Rows from block 3 of a small sound classifier, named by matrix and row number. Rows with one number belong to one channel. Each number is 200 + 40 x the weight over its row's rms, rounded and kept within 0 to 999. All counts start at 0.
After each channel's rows are labels from the 100 clips, of 14848, where the channel reaches its largest size: "loudest" is the band of the loudest frequency at the time of the peak. Only what is clearly more common there than usual is listed. The data: acted Russian speech (Dusha). In brackets: how many of the 100.
# filt: filter width-5 conv, dilation 8 (model.blocks.3.filt.weight, 192x192x5, each kernel summed), inputs 48-95
# gate: gate width-5 conv, dilation 8 (model.blocks.3.gate.weight, 192x192x5, each kernel summed), inputs 48-95
# out: residual pointwise conv (model.blocks.3.out.weight, 192x192x1, transposed), outputs 48-95

filt.25,260,192,226,240,219,220,236,245,149,208,199,196,216,194,280,182,213,222,220,184,234,218,190,189,170,177,130,205,180,164,227,224,127,208,274,176,170,213,232,151,181,167,207,255,234,200,185,237
gate.25,227,224,124,134,258,187,174,225,119,278,213,268,207,157,235,200,157,233,246,258,220,189,289,221,210,174,237,164,180,192,280,212,180,172,134,165,191,222,244,196,263,151,199,164,204,202,195,180
out.25,249,202,246,223,208,193,283,197,173,225,250,224,155,173,138,200,292,234,294,164,249,203,220,199,150,154,245,165,176,164,166,169,171,246,180,212,151,206,168,303,227,224,180,207,160,216,144,187
loudest: 250 to 500 Hz (45)

filt.148,229,219,156,165,183,240,150,241,201,248,182,231,175,214,226,238,218,277,278,149,273,190,202,192,198,166,307,173,265,216,230,196,226,250,139,206,188,236,93,263,263,265,214,201,216,217,270,209
gate.148,188,207,153,240,207,210,205,234,194,162,197,223,187,203,224,186,211,139,217,194,182,233,252,265,239,203,139,237,169,220,165,222,214,197,259,223,208,103,204,174,218,213,170,159,253,161,216,265
out.148,195,151,172,177,222,228,198,251,186,303,239,177,240,262,137,209,166,275,239,133,248,153,122,165,202,141,152,142,229,189,192,248,271,235,115,147,204,168,180,195,198,228,224,249,189,198,220,180
loudest: 4000 to 8000 Hz (33)

filt.36,180,222,188,177,206,166,211,187,188,221,199,204,172,222,184,228,233,180,101,201,181,107,151,212,187,164,195,198,132,245,234,119,159,156,228,176,145,206,204,173,191,191,251,234,227,251,237,166
gate.36,277,201,146,182,189,158,239,155,130,187,193,138,221,237,209,134,195,184,157,195,249,186,201,247,185,221,165,122,180,166,213,253,171,166,244,239,195,136,213,242,190,177,212,222,106,169,203,196
out.36,183,308,169,227,234,188,174,149,219,238,223,128,213,181,187,182,210,229,201,219,182,213,243,152,193,246,222,240,97,282,215,265,214,265,237,229,245,143,233,229,242,200,171,240,194,235,199,218
loudest: 4000 to 8000 Hz (31)

filt.161,188,209,202,181,139,240,217,244,186,186,183,205,242,206,216,167,176,216,139,204,224,208,216,206,263,130,196,203,245,217,118,166,245,176,213,189,184,226,207,234,218,246,174,265,256,194,205,261
gate.161,216,173,145,157,220,227,222,288,230,235,270,168,193,216,225,153,158,184,154,232,138,276,200,214,253,208,195,141,159,216,218,219,261,204,180,193,170,183,194,141,143,221,133,177,304,177,168,222
out.161,177,213,191,215,168,246,195,249,137,137,185,218,224,210,224,175,184,222,156,202,201,262,192,242,123,223,248,253,248,157,174,179,197,208,195,218,198,146,217,186,199,273,218,182,225,246,200,180
loudest: 4000 to 8000 Hz (45)

filt.180,185,218,170,288,175,183,192,241,273,196,226,238,244,258,170,183,225,160,164,135,195,182,187,252,138,170,188,145,222,227,190,210,201,225,162,142,200,177,252,252,200,200,190,239,151,215,243,231
gate.180,166,204,287,171,176,217,228,233,162,285,242,235,212,204,171,246,174,180,224,238,172,220,249,152,163,174,135,199,193,259,211,200,144,140,279,189,150,181,136,164,231,211,241,193,198,234,198,208
out.180,259,241,208,132,247,188,162,204,172,157,217,218,150,219,216,176,179,223,226,173,210,235,194,273,209,224,206,227,159,187,173,168,240,179,172,252,166,172,213,236,224,216,135,190,166,164,179,157
loudest: 4000 to 8000 Hz (27)

filt.26,216,203,192,191,215,163,248,170,219,162,103,92,149,179,209,226,199,200,212,168,182,130,148,210,202,240,226,209,223,166,188,178,247,213,127,209,213,221,121,195,265,227,183,218,213,192,181,202
gate.26,211,196,192,229,197,218,193,251,171,215,182,152,175,238,126,261,199,244,200,262,205,249,143,203,149,205,171,160,218,244,142,297,179,211,279,210,208,243,187,258,279,231,176,115,165,242,172,149
out.26,234,152,217,186,261,186,226,240,176,177,264,182,242,189,188,224,217,317,195,177,141,197,193,166,163,135,235,184,210,167,176,213,181,194,217,239,195,184,252,168,190,195,195,103,182,259,201,273
loudest: 4000 to 8000 Hz (30)

filt.89,209,158,221,209,191,134,222,172,223,188,185,181,176,160,213,105,247,192,214,85,202,193,197,149,246,249,254,233,275,173,254,150,195,166,197,161,243,112,190,193,227,140,208,243,241,202,207,215
gate.89,197,243,132,232,168,214,239,183,199,219,207,124,125,147,210,187,183,177,92,203,157,200,228,155,209,208,261,145,115,214,254,236,145,189,160,173,200,240,185,193,215,240,175,175,141,241,238,216
out.89,209,207,157,234,197,192,141,227,221,211,150,221,198,201,240,190,220,206,140,219,253,160,223,246,122,172,247,208,198,204,168,132,174,253,201,203,254,270,253,204,170,167,136,82,176,265,239,215
loudest: 4000 to 8000 Hz (33)

filt.112,219,288,159,193,210,233,186,235,203,214,171,174,169,253,248,202,248,247,153,165,202,178,250,143,224,153,205,223,197,131,265,170,219,96,204,185,201,170,141,190,164,196,212,215,211,235,210,149
gate.112,265,220,169,201,215,185,208,207,203,197,178,164,126,142,245,252,182,189,180,278,227,241,186,217,221,211,208,140,164,187,278,260,273,189,228,196,248,145,213,225,158,152,192,188,253,157,222,208
out.112,253,158,139,190,246,152,151,192,188,187,233,256,274,172,189,124,137,183,188,204,203,204,239,239,157,245,214,190,146,157,215,115,151,235,205,212,152,226,196,229,169,75,221,234,202,208,204,182
loudest: 500 to 1000 Hz (25)

filt.150,216,200,239,230,162,275,213,173,226,206,160,234,266,239,262,156,177,176,238,157,116,224,235,154,172,196,200,225,166,231,137,278,168,254,168,317,200,190,147,173,167,248,232,232,167,230,236,220
gate.150,245,189,160,132,267,191,221,249,183,193,192,197,186,192,251,189,152,176,197,174,200,318,141,225,232,178,115,193,203,224,175,267,191,230,134,176,240,180,203,183,186,229,109,265,233,165,167,249
out.150,186,235,218,168,207,206,181,238,209,149,269,216,137,226,303,240,194,215,162,108,221,145,190,173,223,208,178,226,236,198,208,207,171,186,213,152,260,200,222,236,256,254,201,237,199,145,249,171
loudest: 250 to 500 Hz (42)

filt.63,246,182,179,141,190,207,210,215,138,181,223,218,176,176,289,216,145,206,232,185,193,223,157,299,214,201,178,216,163,178,243,236,229,219,239,123,183,199,150,288,170,195,186,267,177,155,226,177
gate.63,202,222,170,130,191,213,218,195,219,242,211,121,205,212,271,210,284,228,193,237,175,164,293,239,219,159,183,196,217,172,215,225,209,186,172,234,141,198,133,220,201,245,200,194,246,174,229,228
out.63,155,253,271,204,251,192,217,224,143,205,233,232,208,133,192,243,175,214,206,230,249,207,210,193,207,228,241,179,140,161,211,216,228,138,171,238,186,155,266,188,112,236,200,180,211,259,206,175
loudest: 250 to 500 Hz (49)

filt.31,272,178,222,77,203,198,215,174,113,200,241,180,175,162,209,183,180,258,209,217,205,215,285,182,154,199,227,202,168,222,188,179,172,180,231,211,115,136,242,178,189,145,134,291,202,278,202,276
gate.31,211,188,183,172,188,287,200,229,121,182,186,183,128,207,200,229,143,225,156,229,162,189,206,234,229,185,202,189,245,241,190,228,209,226,159,183,224,264,165,182,248,126,109,194,193,189,222,153
out.31,183,228,281,180,222,144,233,245,190,183,191,204,196,233,209,154,255,219,166,255,192,131,195,193,198,191,118,219,179,224,245,205,215,157,107,256,212,153,223,222,229,128,181,200,220,190,244,169
loudest: 250 to 500 Hz (42)

filt.65,222,186,168,244,242,189,170,188,279,189,198,159,230,250,218,206,223,261,205,167,193,217,117,148,221,219,211,190,171,238,221,195,251,194,147,119,236,148,180,211,234,181,222,197,176,204,154,170
gate.65,177,178,230,178,177,179,214,229,206,242,220,243,244,154,155,144,104,188,225,274,245,229,178,213,204,165,213,168,229,191,243,300,220,201,187,191,167,287,152,205,161,275,168,181,143,247,134,212
out.65,209,245,169,208,193,205,179,173,175,206,230,136,227,202,225,206,250,227,272,247,177,199,265,213,186,192,181,226,159,172,177,143,174,209,168,187,262,246,193,198,195,235,129,167,171,155,279,234
loudest: 4000 to 8000 Hz (45)

filt.109,209,240,217,127,249,178,201,139,132,259,171,249,154,256,210,177,131,160,204,222,171,138,222,193,216,165,222,227,262,242,290,156,198,241,185,145,238,228,152,309,170,191,237,253,169,205,117,258
gate.109,212,112,199,218,266,217,181,284,183,219,190,152,153,199,262,218,156,178,207,235,206,218,232,176,230,210,191,192,136,230,170,170,201,214,222,153,180,219,230,153,171,218,197,227,286,176,240,266
out.109,191,179,222,188,242,276,134,238,221,277,169,163,176,268,173,233,194,216,181,121,252,159,211,215,216,195,216,294,212,248,138,231,180,133,209,273,250,246,206,137,213,202,208,163,175,160,250,225
loudest: 250 to 500 Hz (44)

filt.45,215,188,236,257,271,206,212,212,179,203,241,156,149,247,230,218,146,157,250,146,243,158,183,187,235,213,197,163,267,238,230,210,172,196,147,196,160,214,215,214,279,212,199,178,246,192,223,233
gate.45,166,161,238,155,221,185,165,255,161,156,173,196,171,248,221,169,146,231,160,234,126,197,293,229,168,198,200,235,180,255,188,106,151,226,222,165,182,207,176,195,146,204,225,256,206,156,246,252
out.45,199,267,187,203,244,202,136,147,166,198,204,240,208,186,168,230,252,77,201,236,230,216,266,234,210,190,195,206,170,151,166,187,275,219,188,197,205,215,234,199,222,279,254,154,135,114,113,220
loudest: 500 to 1000 Hz (26)