config = dict(
    spec_augment=False,
    targets=['emotion'],
    init='lecun_normal',
    optimizer='muon',
    momentum=0.98,
    adamw_lr_other_params=0.001,
    batch_size=256,
    final_lr_fraction=0.05,
    weight_decay=0.04,
    adamw_weight_decay_other_params=0.01,
)
Rows from block 2, named by matrix and row number. Rows with one number belong to one channel. Each number is 128 + 24 x the weight over the matrix's rms, rounded and kept within 0 to 255. All counts start at 0. Numbers have three digits each.
# filt: filter width-5 conv, dilation 4 (model.blocks.2.filt.weight, 192x192x5), inputs 120-143, a 5 kernel for each
# gate: gate width-5 conv, dilation 4 (model.blocks.2.gate.weight, 192x192x5), inputs 120-143, a 5 kernel for each
filt.75:145137069133138120122105112132146167138176101112105145136140118134158106084169124155147109174143090116088160082139067091086156137100127118160087088146137152126129117053106139131113131169119116170071114138130134169121114098102158100141122151074139152156147087108141115117117141115139106141113161100123149102099140120094142096121137170121129120122171086152142141
gate.75:140124141145136138132210140165163111128158122139124135135111149138150129094074159127160098133135110119111143139167149101155099103146132145163123088158144128151115133140116128115179123105119128111140123159132130097102146105145113119113162174164091112127125110114152108140104128115121132123151118180089139113157119151179105180138129103122133138109122117109131154
filt.76:054090138129124139172113106137105111131145125158163142130138167138097147116164134133138137121162155125103098117106064155119121143123135146111121117159121136140130108103124120131085202155114142135155102152135137143174087102156148168143113159121119138118116129136130112105124117102124111166155170136120149139122087150120110165096152148096148174127193125145087153
gate.76:150126182097131093117120112126132153106111084119107101111156095160142149164072125141104152121156060124171102103154146182142179106151149137091105168102116111086121145142104153121148134129123156158112115178121150147149154150136123094171137104119162070104140154131137143166118141132112140118133134128109121112137100158099117114085157115142135130140135157151126151
filt.77:118128117092148138140150162121083114106128113093194136152123149138133127138133145152160114142119112121138133159122154129106187129137130153164169122173132140162180108167132119087110148151130130161134177109098135131134082146112101153156146113130082105152120142132152108152123093115112145127177125127106111118125137143102171147133087108115095152139144141147131161
gate.77:175134113079124185114131115136127104106171115148119113146163110179066155145104162082112168083107092140107134143134114100138131110122102131155189111194115128136090154142118101125087145140131149159145107150145144153112133179118102146148097127139113102104095133132124123101118097080142118123173104125129137148162103121126127116129142128161146096109110171161124116
filt.78:138125127111121145105068105126117110096122128109110071117123109153128081170106116135130111088172100139101095116168085113165142169152084139164133048136125131110107115146099091101115176153145126130107111146130162121149156103109160158139121075115139162122128150102129158130138119134100137128118158158118138142137062117106151137080094114148156144158122114142086162
gate.78:147125091135106110137105124111176136129136120102137128092113106162162112139107080144116112119201134104112135161119145200108144142162128132111167129118135121130130114149186129120132096117141140119153135103167140134147135176133160096100131079098133112131114114117163123141125154128118160143107175157163113123118104188101145122112122118089080103141083139100164161
filt.79:121079132117131126127118118121097126084113101096129139110130124152197167111142095118082136123162153120145097134181149131109124138110169132158109134126121116122150134094097157134126086100067132132123114144125162127144164117131154087128110128148137092161132120098111140149135139157132154154110160082113118170104118147098125117124112077139162107124144124113119138
gate.79:166105119112133133101131133110116127160048103124113109094101128112130124131114125093106136080111140129119187133103120112157141099134107172125093120122134162126145124128118112147114096187081149131119128079115118108142132153120163129122177127131126140129085109115127166125178161125126126127128122160161127095117127111132089099093128139165153124131152130146128144
filt.80:150119133153156091139137120139115158159109156136120151112153130095127138149130140140120075130113119151148128147172110137132094135087132148122136153171147125109172124155137130143104130110091135148062127107109120115114138130137119125172123091133116155129130143086112119134142152131152144097076133137155113150148084099100141195113126104123135146148157140106133174
gate.80:121117150197133138105149149090156119113111134129143137168127137079139158111105121190148133116154126123122135094129118107136157139157093139145139075153154121146132109138127121137104135126128132100133145167145082148165124117148134150145103158128139116142079131115098128142147146139132102140116173142112098141124120110130143113117114127130133133156086122117127155
filt.81:095124116166197085116154141149160117116149104100150122119199105121116168084147115193111121179132087118112114152117168130131112137118108104108105150129141116110150165142092112084119084123139118110149120136066120151135129154158148113124177122116140094117131122155115076157126124134154109101163130102117102108117134118129121146081093113132161122098122083122125179
gate.81:135125142115098129135133145104101093075139153138128155131157130106137126145138157145093107110191137151075134135189126106130136157102138119117149099108093118135144127128132118116130088124086130144127170108113098117105129114136107135121158152096099170134124127146150117098134139122150092126156097118145144118158120138116098158107148109134096137142143131165149141
filt.82:078152111131127142140155102131117126120130107128144127125098106118096131055172189085156142073124071118108057159120140114154158183122155172136112106114152125137152148127118140111135137096110081097173104106128158100151111111112118134120125136130079147108116178153101129098146156117148120126166107135128157125127102055145122143105106078101133111117153146126111122
gate.82:043124133142117119169144129117128117144147126096165115142116130118175133128120148121166161103122127126120104149193123130138130064094117132156120126109113126144141143127085112127128129095135187069142146130152136164106116131142120124095138062154153110115132161145116104137115086165115121119176150138137103134145109154136114102140123102145119131134137187101139136
filt.83:056143140100135110154083055122124066122122086144112128086058136149145144194110144103116164124160154115101091133078114130067131138152122103147117141114102122125090110159139110143126140109153122165116116122135205149133147130097170195109109131080131165144146151114157138120168129151111160113085099110161130144111149127097099156184148139140101132132175175144156151
gate.83:142094142092111148122115134149074156102131131050142164152124103147125112122127116120152127112153095148145140129096068119117167116105132141126158102096111117151105146111092112138136113124159146136134157171131137133139119119121107136171144150128135152145149117071162152115119117126139133076149133111150162128155118126099183141101149117154104099120118134124115153
filt.84:108148107167173102093081161109107151159127068112163113094093127108116136106111145157117159085094142165132105123103128109138115130104085146152114143144140146141155168138142139157128105124111138134101162180134135097144131135101134135116125120102145099121127146132103144139126139158163146104119109145135126125122109115117130156137152134113141086160120136113170148
gate.84:128109127118126131125133139105137163140110098123133103074139163109133155115147141120106123100186148120130175151131135130127149079091124158107142154119143121134094154102102147128158123065160149177100119116129100122152162155122156123138193142091129117126095131094139125129120112140090103121092111135105098109091112124129114081111102112142140133093132126109153151
filt.85:187119107106131156136110153100147146137108090145149142108131129124138169107087143150156102149195123117174131106131116090119081103098162141123145153156148142131112097149126106139096172122152117096145208128165141119116117116150112103158118134141127122100106153157215133135106147129140100101152149139123103109137089116141166115121122104127107104110115118142140135
gate.85:119118087113152082097136130125147161163116126083141109147101093172125178131151126092180152104155082162148102159123108147102164102113141105137152113108113096114116137153138145147122124139178152150109130131133113137113128137151119102138121136129137104132130129103148136124165147142127126147105158146131086172113185101097110143155141131105121118133164112115118130
filt.86:136140172192150121121143114129134110124106154159143099160165142090106151133152139118141122143125126157132146067092129131121081127159131113124115142131121113090144114109094148146165129136091064106168152146141098126119131113125074115135101122140103097101107140141123077064113137106128154100133078116091187093147104109127080167156144123145116165148126144137116106
gate.86:134101144071091134123103085131108072106131135146147092102114119154175115103180153103151148077087104124149139164134138106138120145137098114139131118169141126132145121087149140162135160179114112137157142104092126132133149139110157150128172111142116143117118158146166122104131106106139140113127092129163076131126134093135089102151144110120143126105135150114126127