A small sound classifier, trained from scratch: log mel input.
Rows from block 4, named by matrix and row number. Rows with one number belong to one channel. Each number is 128 + 32 x the weight over the matrix's rms, rounded and kept within 0 to 255. All counts start at 0. Numbers have three digits each.
# filt: filter width-5 conv, dilation 16 (model.blocks.4.filt.weight, 192x192x5), inputs 72-89, a 5 kernel for each
# gate: gate width-5 conv, dilation 16 (model.blocks.4.gate.weight, 192x192x5), inputs 72-89, a 5 kernel for each
filt.171:057128163078172118129170164171154156101142175111119078161144115159086154078158156143105117143153098165135125151171103077170084166142168106096111134125114154107168148124132096167144114167125135141137156097129107077077096052100164176128178165144127051140133148127091112132
gate.171:130080092139163137050127189105144161135122157181097088155090171164161109125144133097115103112160182122123161118040141136122099153100109115124088187056130111098160138129133110130100170109124108127104057079159129050139107143120142117194156172175124123146126139145116119079
filt.172:180058114100143165186141113153201149176160192036134159134083085082186175000156149118082168155136169121158127174117109097144113104102155105142196108113164074127105132151167149127148126158116101116149128176128088146118109132188069148164117138090100177062127127125074129082
gate.172:166050128153135104129105164159138163079075127117110151108177163168127104102099087153133174128174126063110076093170174094163098121126064124096116191094129113078134114168143146164156173064190169141171144163117121146127147114071143142110111152094127001121236154166118183083
filt.173:138118103138133146165112193146140176155119115151091109190112058146152165103123167139171123155119167083079139170110140173129155176104126126118116136147086138114125135088100141141130127150169136128044123130138126156150120171094131154096155124096110149139109033086128166129
gate.173:107097098123186092102122061081165117147158149158114129061079089120099147169097139112135131129143076148139150127078143188131040140123098122126081157132200122143138069135096102105115129112043079113145069109067127206095153067135079155107104146070101091131134137122146088109
filt.174:104122152107153138146102175128132109098101131112172114151195140147152146167092124075133103145114140125181172128124096101150157126157140136149102140122134073124090152140097128120125108159142122094083106158150082162077194146133139189099193179065142196080110107117169095082
gate.174:136128125156130144134109156117170151149155164119156055169136119129090091205114111063114135203139115123154123213151135153136083150096085130155122114137137135175148095140170174139123138132125139131078139121157112152117152106125095094115143148079110113120118158098116075113
filt.175:157144135149110155064128170096174105083126147134136107132109181134087120113146096130076150132159171208173118070082112124135097177136165187071077147119150166073184133139097141135116154142133084156138164124076142080155130148110108089170086163136099125161120177142048133107
gate.175:069147101152139137158151129120117159118127132154096108058132070106185101163135127110151072091166070067177071064101114122107141161114118119120128108171143132112132094187164146146209130158086177134168088145156120162170102164126086175205112112102119116069187164103187151123
filt.176:120064068178205133177123181131112168149131137133177154081158099123146156098158129114082064142172085166136033156141077140114078127106159128084055177126115092109137090104198160121173127110111144165155135149120069141207132080107172141062096122132132131152143093108135096117
gate.176:164128108139113176088081124189200141186130121108036150135121098177126185064068120102125106158146105105098125109175149128193188165156147122131121167092120132099193121102114138101137148159146134154060103147169125148175116111134084159102158100089171119144095098100131125150
filt.177:151149170120111121093153165137116145155091102152104194101158126183081145127104158096137116110103112163139140168122108129103070159150110133096131127157155122080108102151090131089138148087135135130136124094099126104135154039103086187142127125193091131092100173122107146109
gate.177:110166140136172149206123117130140181139167135138149137113110089090188094134112087088157125094185151171169157137159123189094153130123107117102093147145135096146111125139112115100117071183147144142207200122126129201133109118193096120183092107118165156115186117125177159074
filt.178:109149134187138145062093080167087119125170091120160100072134099091103147056158108114105184141131110157105095092077046137132167126083167121108118126131148124125095080116106165092136133191045133136128086071081134117175101089151140171140134140082141111105033089120120139152
gate.178:148156141190154198115199158106104142106074085109102161135120144155113156151098118122118101112138145182159191099145156129086186140148116127109086218142104143124143069149113139136124096131100137088194096119214120115121140123154199155086084162165122113095062121147102142072
filt.179:111105184155137120111105147057125128112193081190067157105118038090158155135119102172151132090216099127133141167152136093106102127132107118154141168159123083123050140158158122115130136075111144114136116126121134166106069127066108172120118128103101128100107134068157163118
gate.179:132070172072110128174137080127140153116063152154177155139115114122061149078109080097194126152084091153063116066175092113166167191109097140172076157161163112052110195139123162140163128122111106118132143093148171102105124126187154118186150110147155129155153192142136137145
filt.180:110093067092124142079126069124118022150151161152098156140106136140054120139079115144123145107098183155151115149161063105145140085127152183169138134114132106167069116098080139079138151121162104111131115079083115137123140108079088161154210129150137125138164118135077139147
gate.180:133152077125141126136090111151175085120145153140115050103083117155109136121176128103124187142116116131103057177129172148170168156056190103143185101099199190181170137140137108084098114181117112153126111171133120116100120119124084105085136106162110073134093134144153162125
filt.181:080157170099161134166167066126135110115149058174109169144177162147131117109062131114110118134095145092106169151200159110136161131095110125117145116122072128145132148115129160173152115114064124169118124120120170081092123152146106118045103147130129115183112114216113104091
gate.181:166172071124098122144092100087192143106118144124155143085085069149134097066097168121141149079161144128134128143129126067147120096125104102109100122054140136165153111125161172116137096090099144132124179118141119158044138165131092130141079135098130115148182126187123112126
filt.182:150162072134131190151144222117137135112121183070135135193079099101164104070126137131129160120174122106159102141169102053143119141087149130072107114080136140140078113124129116154121103074125179135099150121121083158149123104102108133081145158125117130153121133092134090151
gate.182:121121151172114131097165168136141135142101109130054110154093103112114168122120115141140076083173156074112050065143130094142192173131088088057110172084120111089088154132114129146100120098047112183134108082147149229090129129132134172151155097093117128147095104106093155148
filt.183:145159160178130147083094147169165152075106109132181084100171116165139101170130144228122164177128041103153151126147153137105152100167151091185219109117140130111121133120111146038118098152190127163109098150158088148103099101173141145092129134117129105142152154102136133109
gate.183:095141125131100168127115125066100115122131149164146128087128159116127158145128146134126119140182141047151128175154136103135140159102124186094082137107133091133077209131095094091127097104090212075103081137165124138092107049055117148142197163168161114164139134100069163122
filt.184:077117182115066149134091141127128118084196142182063127148099096108112119209115071131065142112093129185164142126105109162121157091129102140137100141136153179141219126091138124156098098127192061097111113164079104124102105145083097154110115125122156158145122099115147078094
gate.184:155147103134105165111118116132125152181149140143124099131105141125159131116111139137160155192172135107177147154125097188121166132155103117190113149114156138082130166157140138152115153129150184184157106119150083159101144123170137124168152162166111095072228124059162093117
filt.185:146131101067121129052072127152119107118118096132141151166119160111147149060071130134096133099223095125102109179139142153170128127143119070187124127165183141202094070140145085072150140098121118134151101131094144136109150165173144171028221122209146226109075139087132069069
gate.185:132141113150122117126063162149083129167100106150048049172116126131129186157168131107154116149157104129161171111187080128049116140098168100168127079141126141133112131124128137129158161121136123164145120143171130174150121103108191114057159104073131170104183169112165129147
filt.186:168147077061157124097167068139153104177155077115116105061125232144080137107139132117094149109135100134096107117092101168178095109091160095106074161126121158125158133061155155117141104125150094177148115066104151140133143155093126133090136166068124060107110142102122154145
gate.186:182099083125080125138115153104119154154185133137140101212107129064122098064131130075091171128077101117155070119163108147129167117145146131084150148077132100172070117119156166179149057116073213119171136087104113093143157117159147167129090178155123157094122150117087162092