config.toml
dataset = "acted Russian speech (Dusha)"
n_mels = 40
input = "log_mel"
num_classes = 4
residual_init = "zero_last"
optimizer = "muon"
batch_size = 256
epochs = 122.9
warmup_steps = 370
Rows from block 5, named by matrix and row number. Rows with one number belong to one channel. Each number is 128 + 24 x the weight over its row's rms, rounded and kept within 0 to 255. All counts start at 0. Numbers have three digits each. After the name is the row's rms in percent of the matrix's.
# filt: filter width-5 conv (model.blocks.5.filt.weight, 192x192x5), inputs 120-143, a 5 kernel for each
# gate: gate width-5 conv (model.blocks.5.gate.weight, 192x192x5), inputs 120-143, a 5 kernel for each
filt.33 101:149139152125112100122137190173078126146159147120103101075138151140099113154144151147151134077127124094116138111127148120175156114121096132089088160179100115124138106149120116137146174117121175147115139150122121138117104129149139138161149138097115125114123152168127165151146138145122133137098120128135132121100145139162090111165145120162153125135054135105101095
filt.34 101:114164091120134106082164177149101138109095102153131107116137132142126121122121118140115130133126130085103137154168125121148149103121131117132127155125161153148114117089145194146136160150179134134169120079123134120098137125157148153146168145114130100082121172130131119145116119108135126123147128144141133131124122112098115141118123132148136129091126157171147117
filt.35 102:134118103172177147162160185145125107111162166116153114116129137141147134138123178178142170078115139129087152153099099104095099134091160121110109135131146113093130094182118101140136126131095088126120143127095123147146115136124105129095097120080165132176127162167104125128123135131141168116116156137121080111136103091115106138109120107151155122122130159102146151
filt.36 101:096119118173174167105137112131121149125131149153119115142163095129181121151138137162150126171147115108125114124098124144146125125151131136174117167091135111134140114126105156162143107114102098094082129148127124131126089102138137182131128142120135158147133092111125170145183142120118117122135116117137122135116115111126154132166163122101166126163146148116156114
filt.37 099:131134116176170116153165142117098096109137173107125139115134114123162149159121130125080097132118098091144130130136111102162176161127174159128143093116154175128138150083125123131117116147155136087105115126121085142131154158134142111161160120127119135115146117137155138148141137114134136116126077104145126112135113121132114098141141121119135130142096081129147159
filt.38 102:092073062080103155111094107125144129155139146131145127091078173169142133156146146133144112134137150146155152138134123137123106126161179161162132096125169163137133118085124109116123130105118109101133152119097099110161132165147107111077080086166136155095129144113124130124093103107140104156141119140132117149118097107128128118119145139158129129120137121121143148
filt.39 097:133159130174104121146134118097113124138148105117133115100081142148166141151108120112113135111154159125122167137150161113132162211167102140168171139106175145162127130155122098101096117158173110126121084134136112121169100127161135138153108132161132167157144139143128110148090110125149105133120127141155146124146125125147109143146149077105124155202109075112131121
filt.40 098:078144162155132107119121150159132080090166191116115087118145127137094125096136118098083126127125122142134135133097101100155147171160114157127142137135121122118117108133100125125125155124124130145120134163160149145143157101115123175154129114136200137175109124174128133125129133125133129143175164145100151138126128123127141119125146148131151091125116109142117114
filt.41 096:155131131139112161128128148125152139140139129167116114123127137097127122155085097137165146119146133129104149148128134123154106108096050161160139126090098109099135119127076099072122118120161101118087145191101115140153150155116142153146116132128158125120094149105129121143142121140120122081106065111104165163162148105142145112124082131119109150152177160172124188
filt.42 102:117136114165114107131118075113143119145144132157144146106096091124151138150093098174136115143103156102130124163158148133135171088078107176191140162121156144118127188136116094127161087101157155146101167174125096094092138118106107121107125121106142115134111131114118125100110119158130097106100119106140126132129146114087126096124130131116103121141129141177135134
filt.43 103:127096112145158099105184143107151115123104085124106105098130132108126152124162130117149114107137126090089159129144141145136129103076150151140108132124124107076093114150138114105070154155144122085164126126103110071091117112118127152123136159164162137127147082114096149135151117090130149110122135130106108126142121113107130115153136114099108073114140144144137141
filt.44 099:142131133169134086075132150144141119140116116136110126154104078124126091107109134111106147137107115130108135116084098119173151122141147123120107094122101159154155121129121104094156148098085103139130105169158153139119127145117157146135133177118133134136134135117167174167122093094125139157139124137166108123133124100131163114115113107124127132120121121148143125
gate.33 097:059072142134093153111147174131100100101125178123105127137146168132150154125118125128134156084060152151124143161141118132124145133114141104105097063069154129119113109146129129098105161144120131091139080128123114086124127101101151140089077104169143112089184179158161169118149132111140158119091122157087116125126149125092112105137136105130153125124121127150128116
gate.34 101:165149101117111064115122092117100152180130090112084147073135126102127135127106124141153181141170124103120130148069084116145133091106141097108135131132146174143158142114100103169126138142143140169108127169193179084109136163124110154161172128159143120103168101099106109162116110146148124177123088081110106149139137138123172082105154173134127136092144125125079103
gate.35 099:117152134146151114112109123091099154140167141083106122115124097108121105075132125144170126115154149133093109093105125143130162105104110116119093170154161144097138143147101113107101105102093132074070090109116121088150126133134116080106098101140102103127154102122110111126113081087104118123114117128120110123137126133114101152116146150178140163127147150126123120
gate.36 098:123141154115116093122133129100095078099099142131081052119089113126128155147151142133148129130142108133137097090083091095161112144129113134116117101123114138120131144078125176189111091100134145153147107146147064138115119120098124118155092117111160081181129107138138129146135161141140112143140137100076136164138166174161162145130116142123139093145094148147121098
gate.37 101:113093170152133122104112133132123107113145098159133117093117129130133106124122112142131140135120162181156146142174133124120151142101122086097128138117125093128160138164154119125088094136128142174119121097122151124117120113115145103111120117151132094107126117081157128121140126137156138114083107134143106125117096121120144104085078165159115109117114122148100158
gate.38 101:116113129104114121131151127169151158182137162146113123143151119122118145153134110142117129138133147153150120125108104128136114096152164140149115073116129139154148136177123141113181148132125123102117165141158169099099163139175125128142129158187161150156120096111122124171150151130111145145132111125083102115128122111068099121141109099134125114095116156161158133
gate.39 099:136124105131133144154139146104148146123146124172146153149156130161158141154141105137136118123148138117141100113116137133121169146120176146144107106130128105178149109106074101141150139126146112153141157149167142098093117159152145113096076130147137104087069118076140123118148129119118125133130152147123132164137125119099146163111090182131177154104137137162116125
gate.40 101:147133132116165117115088122149097116092105128166103152142155162118154131156129147110097109164117126136156108087106131144126148169153123075132164138123094117092086069089102123156152104139133124151142128142159160091087113115084105131144124132118114137099115120123098137136109108117104103142139148147174154108118115118128122148185128138099151123144152121134124136
gate.41 095:150121143111121136129138113077095101111103139124108093119124126123109115123116131113091118141129158146155157132077117136116142127138174159130128139144099106111069108136142127135167082089107129125174129127098119120116165165137069131137131143122133150153148168123123096088175127120159148096104106108125137102116129181135111102091108113114139122157133113147133143
gate.42 102:155155159171138112118120111139152148159124116125126131131126150184101157112146109120157148104094173131119120103144126127171079120154170172144149121128098118111146138114168177171102139125143157202131148114089104124170175162120105121110119105094116115120112147167149145112121113142156136109139108132135118109124129134086091126099096123141083102105118099116130101
gate.43 098:154123111157175193176155160125098092138126103175148122137167128127105131104060120154149117124175113124103138154117122077170141119141149108131146128138156142140130154129124154135142147155135125110167153125078103142141168141144112099123122134164111075107113086123137148165119110113129132159073101102118138144129147102162095091138134145155124120125099126127106140
gate.44 101:094126093097091127118124085098101125116113134176144062118123132148145121126129147169121116165199118109137099120143167125096073092108130115125126115093114119103135120114153175103126153147156144125130131109193178145099103098125117116154180164080110155172128096134108100096130125151130144145127102113142146149142141132155114119124137109109154126165084116116127147